Rows from block 6 of a small sound classifier, named by matrix and row number. Rows with one number belong to one channel. Each number is 128 + 32 x the weight over its row's rms, rounded and kept within 0 to 255. All counts start at 0. Numbers have three digits each. After the name is the row's rms in percent of the matrix's.
After each channel's rows are labels from the 100 clips, of 14848, where the channel reaches its largest size: "top examples" is what is common among them. Only what is clearly more common there than usual is listed. The data: synthesized solo parts of chorales (CocoChorales). In brackets: how many of the 100.
# filt: filter width-3 conv, dilation 2 (model.blocks.6.filt.weight, 256x256x3, each kernel summed), inputs 0-127
# gate: gate width-3 conv, dilation 2 (model.blocks.6.gate.weight, 256x256x3, each kernel summed), inputs 0-127
# out: residual pointwise conv (model.blocks.6.out.weight, 256x256x1, transposed), outputs 0-127

filt.38 101:111138143075123168110156092124170097095166100114105094115121093127110126076092121107136142045116101117105096145106109138150070103117143113133058084106151117076089182135210098103175102109144171105119121115138105052144140184125122125137128129144125084100093093000133142054166129123214147115124129151072087139149136166149167120153127150151106059113108124188114156133125119131166080129113
gate.38 107:155112088091148142116092112189144104105156103127103129097141114118086139103076122096113156114110183090105132126127090096177065138121085151176150078136146174104120134097109141077098133124140161180128123111148103120149090129077200106117127155164111137139135050097115108119119166139127113148143134132111145170149151135137178133213181105109085108106043101108104123108120180108132096164158
out.38 097:135150096133098173086142121158163090112149149134138129122147129132150155074113157125146167088125080077118116170112158115137063141108121155154083130123162143093112133151185119145179125143130177067135086136146117079136143201138146153145123141108101100116138120051116155091164151128184138113107093143089075174147145172161159130150145149136161083132128176221084190111171128166153071122139
top examples: tuba (25)

filt.155 099:165121153132131089130106171071126122126086098131143132194172129140146192126173130152064176147083146131128083155092158121146133100136120167113091130124110147142090093149092109182139121073115105117184134120175118138094125081176086183111149070111131168123093137177093128126145174135144176163200121049125129116101083110171092142111105134118136176126139139097160155139145087172163109097152
gate.155 097:115134120177112174129111150127089103163081095132140141108186162169110122081124143193154155140108155078120125145122161115147071139110052205149143150116185163128123074155079144153136121110171162177150118118133115155125108114145112138148130136156115132133139125124086175126200160160086091171117119135140129139057122057153107176190133079137056114092125119111099122121157139132127100124116
out.155 078:128123187133132095150112129108079097114044109119124111106116101130092148105140145151096110111076150109120110162091149116156097098074152102115124102109064089156129145124095128115066140078108121133131135118130128095109111046150072151094099067152095147097073119168125113139114122129113139169122121028119122103115069106148085159141126137127137137062112111091169146113107111163089085156109
top examples: tuba (29); viola (28)

filt.133 097:162107153144122124108116136089135173116108052126117150118186206079162158120138112137148152180094125098146112103077177076218143099104105167149099132224157152138085083101085143193132079087107115107150179154129130135142134116132123113143168140123163148134169119133107105118145140190118140122139179146130098144091077067171081148115138052164134125081125134160164119110136121132149172103135
gate.133 100:158159115128162095190161124170099170132117139146196132109152141149131137153099090118128109172212113146186112158156160092129203114141149125169170096162054121178170158086110151138081157128093137118178172147127146148142127129142187149159157105124185111201133128129202119109123123146171105100190187117192133131154122179091148185115098131106141156113102130160132126110078168118067147134140
out.133 085:159177124158109046074119157070145123182117103118096182159168129092137145155144123109116148169087134148140101118105181096173129103131161146077120111183115190161088092113107117138216078114134138039135118094146139137149126148164077155155208190125120142119088126150079136107162135167160192123105110109118089078152146123133158089105138086177120120119137175149135110144168063109140171100125
top examples: flute (27)

filt.182 098:167064164126184080132073138161090092156111117146085134139096074122122112178193141109102169119068155157101161161105055172097138075166133121072131156108120124152101149158128107113162112148077127156119172138097188161078107130132117144021067145067132152117078141180115148158108122120117158173118116085111230108143157168165145058108153191161138168191154113095110111165161100161182119116148
gate.182 104:113106176137135154117123140099085102150078093133133104119154125184167138094135120209134196117136150177129117149136142148119092140137121161082120154104159132108111112187107108172182113087144149146157157137154133139105131128151079143119142121157132144121083154118097181101202150146111132193142156117115136106083122095156092134136101130169108139114163129113132130178179083154194078073110
out.182 123:158113130102122149119104098168161097117142122152135137159071088078061087108188114094126132139079158089070136156124053111078149131129081131131084107075093107140130106114151118086136147124105098163076120115113101143133086101090148123060062109110119131084130049144108093126088096128108118145120090134097180227147116137163095073137158196151175168184100138089119173113111134111131138144141
top examples: viola (28); trumpet (26)

filt.61 101:083165156177082135184181132078135158150112135061185101195148135151107107119154158128111114117122063094169108173104183144109124085105135116167107146082088111144064144175157092180131130089129142085162119120130157121111135129248071197143119064074127086092111131128126172110163125125183128124161083107137090107082074131128117163109096157124182110099138199123160167112090066186112136149116
gate.61 104:159119127139152096149108140118124159114108081152136152142208169115135177159123105124103135194118178120149089129118157047189159096124096179151121099180114164173137095083057135152062111105110089157162166112170133149140104069147136144126180124128151163153146099146118095160134179175122117124191152108163137143083091094127085149128134090097130183089084125113147133095087152110111144131145
out.61 110:146150191150188096184179102131087153122109107096132134084163140116130108096145137088142159124136089167151118121153145100136093110097149142160157090120122141091061161115133141155163061084108143112142162152123158143145137143175147173082125143096142112144111096108162170134192119205147113164181164123128152101131116160145144133089146145180116134116138181149169161179117091145129151138147
top examples: cello (28)

filt.55 096:132118157089131149132130095142166136096160106107116131126113110072109111108118127056138131088095103110090111110118098123162102084097174085152067063132130090111077157108184123099132131127122146111074132128117120089186121177098174100109121152101132097098121068032140107133112097134190179106115111178085117160162119168131152090107169137157139091149098131164140180127088155113151142174124
gate.55 101:157115134105183123133135079175101140154136081126123125034151155145155131134061036118166131172198123173152114139177131077140164113141145136127163095195122114137159170083115138122132114116087143138140225176120174147163131148108185110149170176166205103172135131091212126119163120169119105109152255159183141128145154146088136148118122110169081121091127083201098092130127185089118126117120
out.55 110:142132138141096165115123140172198133148136114143117173196142114033090108109181180085108141123082134082109107121071129096120099107120127143125055090132137161136106106123171128118190109145111124130096097130086121096151109166136144152096119154064110124095125073111100112125104093138149154105118065136099120169142120157152131070127167170161166119141123184171090154111170130120130136150151
top examples: viola (25)

filt.130 100:109113109142099121117108156176125141111122232079164114144086084140079107104152219120128119093098106118130217138094104173120128165112117111169153141098147136105105136155146136074111138228119177121128070149069142133135070146111141116116020105106103119110117142130123136123065117063131110138084068145099134177173148136146176143142188144120148129157136175123112132125108139169111149158161
gate.130 099:122153156189159148195130146186042145172039148139173190092145117118096071143124136132173111148141136150140147091144151154144151122120175090158194133142118109186161139131122216140127191153145153145106145138068166208171124144135164134134102112114150122190117136120148173180129080156091123172116138162163182119116115146115125160148123139141139138154119134138126142176140193108097175187102
out.130 091:140148128144154180134107149137101130089137130131146142086125150199151110099149172140179145113133143124145222130128131210093138127093100128206185196113169147122156147176121174132141106167135142153181123138105122123101080115090145095115072071124127182178188184148126151129093134119124116174168175140103166177142131122147124205150139110092148116145156136122145112165133149194167139132187
top examples: flute (26)

filt.217 098:110149145127126170139167090150137126150124108112131091097148135150119094111095113118192138091143062131146100136128136125133094091108156106149110113116159117102100188160209128125177112125126193106117147150082163104169129202147123131169126145118157040103120105039174178064173093131183105103108162196120117122112147150116164158150122139180115024097116147197105137124123128134135121136091
gate.217 099:174108138137222096146136084170100160164123092136131133056154145147136121166087066125157116166188144205174128132185138096134191103139143127133190101190097117161171161088101166114126125127078128145151225163099186185163112149122198118136148152153198106181136129121202142148143118159095092116159243147181185108139136136082145133126114117157103144093109104158123097145120192078103164117138
out.217 076:121182151189101169150182145143166127147118110108111188172176126087130118124148174127123132123105135130112110116130163127120075116152183136158090108087104138124107091135154154175176081091140172113094109143066132116113133141187132142092127122110126106133107117085128201121141107167147142124128076142122108116112103142114107084132106136139131101060158197218101125206178091094088127134109
top examples: flute (26)

filt.119 101:149133137102147082150160114131132182097153166086172103132084109125136123146132118084102097121174093165159143152147099127117210125133175069131147106129018071132127175096158116108103151137049126088140151167114129133132125130107163133099118081103148124158113145131187100125073100106173141101169152118147124124194124186091145125080116150102161162127134130143153133117066131134096148133152
gate.119 104:138156130147160148168140106159083171146089116102190131072193164174128146114100102154157135156184132136217119153146166096165134134109104152168204109146115129159151138119108156149100151100117161146192166165129157182160111137150167149177147123171148106193140131108147141117180155147117087145186188145187144167107107104125124199147130107135109132043116126143132136117112173130069131125139
out.119 081:147092166090144104150160073133091179121132079134167094089113153075120085151145026115159121172130121164154102116162098053122157133138088138100122083126067088101081139086120117142090094102106142127119186145093108183124139129096080116112104118091200082154143127130166144093133060122113065074149159153166149108120092136117125108101099109164114123141152099131144133186111110091092165097071
top examples: bassoon (33); clarinet (29)

filt.78 104:094140145153135118204149119105100118167091100148108142150189112159108110169101106139106116152118134128153062172148160126118114069133185110117141099091087081202151178153148119138106178080147124147161163080121193155116122130195104201158145105127147114123087088121145163190173126143149131129148126099168114088075115123097131147125122169116109117090086106106123171112106113136110109173080
gate.78 099:201117136095202109103098067155092105151133054121092079054126126156164146125105069124157193125137133187149121168142106116134120088161119159080143120147140149108104191124109112135183032115061172145153192158121171152104113162110157123100131189128178105141114129110169147090167146143135119133147234114128182107141178157139159127119147124196077125111141080155097032152162129131187097079147
out.78 071:178135112129174157089101149151179099136106104144124184125108125111082144151164154147111118145121182116111115173109117155056148129110062128103093102108106121180177092114111082144125157111119056159104095168176091136109135065113134139095128083134082143090133134172065080155087114152108166149104094115100142157100102132148078078205151212110163137111137124077158141119137112107117116168161
top examples: viola (28); bassoon (25)

filt.8 106:167090168089183063139101107142138114125168112098097126160103089096131144159164108061067158126105148172120135146137036120107124092158127121091105109123085120129070148110119094095134109107080087132126170118156142135105114113126131133000114131068126144102099099163126116158120134129154177155180131082114196111162133162140137036059149163140146194153131120087148140158124102123152127124177
gate.8 104:144119149118184133130151092136091103177123126154124114080136128170160130132094056149143166130190162242132113128232116130101118150185137137079180131105125113121162148130120126136148131086145125173115165138153136159116153115124135121103158138171132131156107154126136148121201155146102120161164188125150173056117144131086117130124074150154066160122146058116119117191168125113150082084129
out.8 101:158129166099128118114105076143151114091158158081108088195066089122119095144170089070107128124095141144089163133130091169057170110159091134082109141106108120154116173133148051098122120154113085170073125107142153126110077117123155151077106160113136168102132101145137111200105148115149111175107083104158144184172129143151125092106199165158197159182150117087154165120088091149162142162140
top examples: trumpet (26); viola (25)

filt.26 105:129114062132133133118110126214141118147133126120122111101147120154050132131110159131137144122101124078126169161101125095142099128124084150195148135119155153113127128138132134094100126163130187157134114130105134123145086144127162134145081161118114097105148107119131160103111154124118086124110120148131147189124172115147174134204208134128092077092096138128071120066113150153087128154156
gate.26 104:113140167120147159181149127155122105132124149142135187129125086081087068129137135086116135127120181134075126088168097155124091126122162110146121107115108101144112119121127163106128194110193094184072132095143113138157174111109159128091112114112110155131098089107101153185146113171102186192140101144114161117122099153124106088134121168128133148181104110086165183174147166102129138181099
out.26 088:077186082142078179104152105119174142131130178157157146150121179162071085108124135099158129102149116066157155126115121169091119184063115090144115168086142157133135074169182132084137155147158101135137098139167122121143156151106164131132120130111087144150217129113061118106120108096114117145096078168110103205091110163106127084144143165097154125116129158095079125091117130149113124104146
top examples: tuba (25)

filt.104 080:068142120172071179137160144082140130156100116161118151142167218112137133108112126171154097155131110067147095101120251109135101109098106143140123144140158141162163103156137137168110125106195108123136085091140100112132144114187058132255188111158132099117171117114132116120200127164101106091095108152147057116037089049119085177151095086122136087087122136144135135091131119126103142127050
gate.104 099:159115142125189131132139077169091146156116076132125115038169155159143136153067040151170145161191132209175123136172142080141160110137128140121182105177134135138159176106107143132147105123097155144147235177105186163155127150117177118137167166177184101181137126098190137107169133177109094122150255158177151118130150114097144157138122084174084124090122086163104095140135170095132129105127
out.104 106:124120075156090135092147175086181100150153101171082171139171176105138149144094134165125120146116104127148074098137208078128111104157164156098112120157192145134150125097126110172163122144131112084114095066136118107104164159150082113179199172139138076084141124125123092129128144154178199039074072156140089087122144121123166096158141076135083077173086124190130121118145114098165129163106
top examples: viola (25)

filt.131 101:143130154133113097117129139116121192092125117088159117121125132130146154109129122133158119120125081148158132137099146123194185114082155080141133106171117105116111164111173144142139101137059154052150139187104148142191102168128136127136134112124183122149111148093153089076105084125163140103141156163136086146175106128133148147094144096155159127097140168209150131121089122143116167110150
gate.131 104:208117159128204120133089132163102098142125091093095138094094076106129087135149132088139204100089167152093162103124073165150082095147142122111128137141162162130047142120114133115190084133123159154093166144107139139111127146085165103017076148066134150126100132138110182146130120148132167196129130115093225119159158184157158103133152150176107145180141103117119100218185126125221131153160
out.131 089:158122145103174112134115100127051155088115139099168058080091123147134166085084122152119149098162124146144147146129096139188112124115126082118153106159119128064107164115119122136107108127151208086162149154117079142102104145101126069144099099144140110141086174130158158050078099100143118121138216091105120088218113155130167202137072087123097108099179091171105094176129126137111108105112
top examples: note B4 (25)

filt.179 102:093178157094126162163141127136118079145089119149125145142176047115079111125111124101088127088101160121067087140134090131130070124133172120126107083070111103138119137146158131114129187095159125158096135073159120089132146128134123170121132096143099129121077059096118146143160124151127193164151119117118114121091116152133120083153120200114100126133093099115129204145136128123146094156082
gate.179 105:158099120169143104131078174122092133155065100161127142116188148173111162137141137205118181153098191128164127130108171125171140106144081185126161151157161193158144092146042158155124118123119149183206135120143145184111078095155134153139119133135127164165134139174104143143145177143095108183150137094150166135102131077165126172181155079134084149108118110084115103125154150151138131107164
out.179 094:169133132164136142072091181128106058137088091195090208120191112138148201135117156140135158120097221107140071171084190123149106088114176141103127107153131131202198140128104188143149142093098120126141126143145157076116134086137121163112123097148107174174105159141105105146124167120136182150132129055078113159144142134172097131144140144124131140105118141175137116134166183157146073161179
top examples: tuba (33); note C4 (30); instrument: bassoon (26)

filt.157 108:131134168129154125144148085094116116155144107135072152115131146091187116172118007105132125157170129194129104087180139124116132104167139135065119128141124125155124136089118110144154099092129043129102173120142132135113166110141125107103194145117157122132132137133146144165178127180127149119152158109157140033116127137089084111051092125151112156128145046137145116192160107060184132108110
gate.157 101:041172126130089195147208104105115110150123171127143109117141131155115079101059104142154092104210097143128094118199155153097103161126160095134139115078130087119183159166179118129131197112189166104105098097136119107154162160162096154218156119189126082129108122059153165103208110128150100106102128149149069099100128146067146178155079150116114072117109126147127160129123112104102093146055
out.157 096:101108133094151102110137115075085132140140121068073104123121066108158117173092113166114086133129116191093110071184112133152130113140155120093165085163138096113120171097101133127107099132147153085093096098129118135130129165117089105164227179205133130131066129111130109138139111124127146124086154133142106046154118094103155149145094094149085108108141089123148109189104105067109157131053
top examples: flute (27)

filt.53 102:062133107129075195079148143102145132086140151093140095113122129158109125029114164174150131056129112097111134113111140140136060190090106123156116131096199131034110115163160135118134130127179214096132058128140086070150110154112108108163121131183081116114132123074102144067149135097125090123074102169075076171125132091150149172182148097123121060105122173135126143124125120153125101125121
gate.53 099:125106144165165131137122096122111135169099074143118125089193183189167145123087081200154142161160156173178105151179154093134147120122082178115187121132137135140158136141086134153123107093112132159184169149136164188131106128152127141154174153179149112163146127122148130137208151168079069146159180128172153114074122051112111156138120090158079138060124095124114126130121140108107100098107
out.53 089:084180095150080162136133132099146139108157150106102126155154130179152136080074168102106164074123069112118150106124167158155091134116124162151111152168230209096106123161158104122128071192142154096118100107128110072117122204152155112122148152109101114118141132113125110124123188130194152116108097158164039162123147127156176140135156077116111076100102170182106131106113110146202091184144
top examples: note D#4 (30)

filt.195 094:134095154128147110110128090121116136137133134135131085132082121169178129135153112148128145120148123230140151142170093162055166151149127114022135160093115104102111133147119095145185097126072088119113171177122149174105133109126105116062122139133123143135120188157134130106127120109082121169148158112131161080140141101116090065073106158185134178156222126117127111163152091133160111050145
gate.195 102:137083124178149123128055162151107110162090108199112162114172143159106135142148153189124163159109225120135144113123140125145125117137048174123168147141171193152166093151052164120106136150142126229160124098114151182115079101142132132129119137147101176160137124169092135175130154146058099187131121111145178146087140063162112139182159097138094161137115118055094110128152169126124130132149
out.195 096:118105142099152132114167075155107110157150100130134085102072155144158117125148074131136128162128104165136124181184069112058179165139093150136116132064080058071117147131161103154128141072103103147133165159105131166127132110091061127110101133116184100115152155150143124109122106116093094125160140137141157082120134133132089132095066160151152175165185099165158135174122116137145112082108
top examples: tuba (28)

filt.198 101:119133104126082145121116170091129107109117145146119150200134108121108125078149159156090131109084160082071108106112135146133044149117095149138090145080150151117117055159114118129119140104201111142119039068205020101117146087133082139127126100129053173103111119142029123132145170134119161154111033099097107126090096099152110133162113137078141131148126130077159156142144101145136090147123
gate.198 105:150114109103151122114109112145126136113128087157124149115187136127103168130059100123104133150125171130129089144134132040195134118111109152147134043161119138130169140076104151112065142112131119159146147106151121138172104139114174140150162152198139123167137054102147063138122160144132118100162153131144124166130126097123153130155168103115092127073024105141116134065087181089088122141137
out.198 109:095125067129089157106124161086136125089134168138151132118130144173100151066119170145120101072131117060116136144105170167124111146074111139162141168115161140115160102158141126123112168142166146089143046119210085059100143118138110133167123088146051125108167129132077099118120166087174157120092083129114079176113127114132161144174144114053173080112071169097138186060121127146135078137139
top examples: bassoon (27)

filt.27 093:144084141093125092091110129106155248070161130033147081153107129146155212120140130126099132129131102156151148156084106116144183140108115127132125111154091121106094150106127104122114107126056120083173139175136121119134099130112136114102124099122140134122132146134142051090087144098169141105163141123119113167186096114158133118092154104119176157098145157142188135107069106155129149077203
gate.27 105:089142135135064159073148116073159159103141160121145103141097165132175134084156124170156107107143069127122133118131145156098142185087137113113108170105135085077125073147149113148163113116124108063115088160139092097140172109115068102142138118163108132105159171122102100089126108101088132119090116163098080121121093066130078105103097100134167110098196170142172133121129093142116127077109
out.27 088:122128141120124077132130128064141192046179114141099124137150168124152157139095118116118128155103167139143135052140176109185148110131103126141143125181112151125132109091044107100055063120149113092151123063145085120133089111135065082115165109167168150150148153150155108141068161130156118124124161104162119139170070064116102142084129011105147112087120143139150122129117092130088176138139
top examples: violin (34); cello (26)

filt.0 098:118127165168169146205125110133092083167072077170093158130171089093095066188137117109137118123103155124096040133144120135105102049144167102119110114111125110184126161142165121119132154104158123160081165052113186157125123156183123169118123133102129117109072093113129171169151105154130145145116115118136159079076118157108140092128123214147123120169106121107133164150147129102135111177068
gate.0 098:183126174151161127148137150136067160138108120057182138101115116135167125081193139138148154130143125182143170110130125172141149140126131133149165172149113123128046087128095143164171103112106150106153165217113117188132148114099149101055091095060152168169113208156097174106153121153117153213174161131122181128144089151172110153089098113163135191139210145125160126236149132170157149088163
out.0 075:147119082098099137105138100197172080169153087111096156106146164106175111150130089114100141171083105068148056143108128101105125093147087173136081136108088095124149135119126094123100160111094116179100128181130189085130169083104138183116162131085146137094147141091157078127153147122109150094129105124149128137083133123146077114121125198138156125121121097156084126064150142131163091099118
top examples: cello (26)

filt.59 104:097153149132125184126175099149136145126161149092128126086104128085116055109119128069195098106159069138104160092150123140123117148095167080154130123131140097102107154114180137111151128146145143107063127156060124116176158170090161079123118150103141091115151116068151164119120047155143145121099122255112129124150128171101139132109127133171144092140133135195134133141121151096123164164094
gate.59 109:126134122128129194142134103193131131158125095150136166027178172099107091126090097093189124157145119090121116119149158067156090115111123163192134105162150131144148120100117170141131135121155141163106166140117142125194146148109172125172150171143153103152176097071155143138153113192106120120124159205153133155104133125120105151167146097165099083104099110196097127118139213087110141160101
out.59 091:150105119125147126172165104231106136123119110164155147116122127059111058112136135104115145141127113131139105115157084101105104142140101113141095091110115129099114125093128144138119123132144134186116184148074155153192132150120152157103097138065145115145115102087169155106122089153109091146205149173110163146102115169120117114107086139171082172159175143171072120138107177088112132092097
top examples: tuba (27)

filt.136 096:072147115131102159129165122095126078155124187117144092145099102177124098102123149166122123079163113145127127151160124194015098183143136102106146163000123108099147119195170093137154151121171143110127094119142129110084153125168041146137118087155103108099100142119127190097161118087130105146117105106125108085094138131116120146135063182118133121135161138105126141134135056141122062100103
gate.136 100:077172146140132208165218091112124149150122133118142153090155164136147090120048068125175079147225103180145093084210155118126129155109155111151147102130126092143164145110141152134122149089176123114105154130127132130171167141135132113175210128183154093155141110052177148136210108177122112128146167181173116101101099106057100157112091103146115109110107105163143148154103152061089139138062
out.136 099:102135153116167156108148137099115087107182180097115112110100096188178137114129122140162145089177125164086180110181076211088138159158156155134157183092144113080127169171175140129167125131138141123125132180152132128095168137107149121122124126149132147141124163110152159147184165105137134178149151131105157103182166157138139147130106161138149151158197123124176131188144113169173114100145
top examples: trumpet (33); viola (32)

filt.3 099:219100101135217064136095108143114106163116050200076144105148133120132124178112083126130143158138173142139120133152130081120139054186096158096133126180145196153148142094078111130133061134078106183145191132124153156103108130131156117103137193088163116128129120156141140154142158171118108106138178091145184105127185144115137135129132117164042144133118079153054050133154134095153132129146
gate.3 109:146115152108116149101111131167118133099115100090151089103143096146087132078117140155150153071102103113110113147077117131190108108077141091159101093145156125092091174147174144105169121127105215092139129156122125117179098192105147129134105127147123114138081114078112130038133104121157133133133149166090097182163120132180188137172158116170115106098113162156122144113116167158143110113146
out.3 121:179100114116118102079100124144150091131201062138058142122115107074129132165123125106140163148089130105117118096108108075161111064173128166112106113163167156130103162082123133118191087150101146113106121105125141101094140177092173113112122218115171127116127105117148105128129118149153170108102112120104132147173199146158171108131183108159093085160113083170072066137180134110179132137141
top examples: violin (40); note B4 (25)

filt.16 098:108163173129132157184153156136090187100080155128208178126138117123121117104132145135137110129146141133114124112140135147151152150092170089164148109142080079152145113116134212127095197123155124125124125132117096163168152117122153141130123068141117163195111135116117113151113098140106155166161130156135145135128034129133103144118096127110201163156124153123207200151121168129085148140120
gate.16 099:173106135129209114115124087173088115164124050170119125028151151137150120155066049132177141153173132169157108122171141082148163102144139122102145106199146132132168172103116135137137101133089142145138214150106163160157126166112161102148161194162194086169127128106184132108148108158128104102133255156159151112139161141103145151130117104186054114104110080193070083128129165079133134113111
out.16 098:122142165167140108177170142111168150189081128126162185095172141105078114128182168134128089151150135139129114167129179091127089146125166099158148099114057108168114073122126151181147122085140108118112155161109127134150176093186074167143143070139114093116104110127110176116153111167085124111153170109139137047090068106080089113110064168119105130081132154107168150126214106074027132147104
top examples: viola (25)

filt.212 102:169123167107119104107105132088137122077131041098111131153145130071138159120143110108111154125039127102101097130054130115252097029105137134122022115190152142119024112110128100137143077084099128095132154126156105095124116134121114131107142130103165136094090111114093099118126133146179195125130119108093096143136102117193124115117154090150136108093116137154155142128122094145184130124139
gate.212 105:191096126113182117104086099200131111133127077094133055065142105184085155111102113148128201103126156153151120180124109118166110113130089141137143093140147170103102177136119118108145099112087212171167162134132159140138074167109187129106110148149122109126101102111128142065153161124140086147163174123113156157152175135144186138203183136169070115087097115117082096126116143147141089123181
out.212 107:164129123146141115078083134136078081101119092122102162097130114103129133067104146122138171093068107090128121085065149123201067074072135132116115107161168168125128164121105147113156093128132186081129113112111133090082090176122124094129102142111104113137093117105102118105112109150168189119090142074046102127179130139207178142140170103172117082122123164173074101125133113134189079151142
top examples: bassoon (26)

filt.206 094:092113148143079162067116147077138098123123109146085131155151153109132145104127127200147149125078119104099097095102148123162085125111107156103081143129202141108117085158123136145161115105164119099101095113168083098128131140130050113161176136170119150085134122119070095109156134141106155122067111140101074122088089021168105124151137075149113095126132134126146131134168099125155105098085
gate.206 106:139138109129156128131122106171095143143122120121149102080176131226127165114083112188127174135168153171168121158164133104135147145135080161133180115134133150125138156142099141127130133115115162171212147145147141160144109143129164148141130142164134115169118134123143159101185186136135072163188168121157155132124134120128160191166127114131074134082120109101105122132123166136103097111157
out.206 074:150126108145143077115085134087074090121142113128072138058131121154146169113114145149135118109109127122165103100139178101184112086146159148103145117166175171130158146109073125123135125142136163092143122154152145108051116123133062106126110105160134078156112177168158115078110166139187152096094168069161127054130131100143157150154109064127114105044108125146101073095170099126120063125123
top examples: bassoon (32); viola (31)

filt.216 100:132122122116159127166130079149140139133133095123097119115125109135084096161082107092142109122134112133141123135144116115139134073115150094138125021143126118151131207110167112098110134139100150127119154105089176118150089190138186123119119158115136084094119046088184127144122104135184109104115139146159131131145134159079177111140189147139123094118054120151114151093066161094111139223121
gate.216 102:151147146176141117155192092116111162172118100120145132095175213141172114138118067132168114226190088156194114121171214083130170101144122158145164151162110119167117124108089135192145085093113114108164188167123155165134170133144126125158188145105223092159163154130173155117164132203120113100151208147202135092105102123095080193097070102172111120072144115176138112131124133114112159100108
out.216 082:142097135123139128108122091101177138115145156150077134194115136060128137140104100118079106126115160145106152100129132079104110111150108142053075077162132152157115086079121039110120107164117084157077113101154109114108104144138128097122149181136105121048145091120090073186090130135099138095090078108154108143120125082094129023137216146132131135144132093122123153090117082061107136155138
top examples: cello (28); viola (25)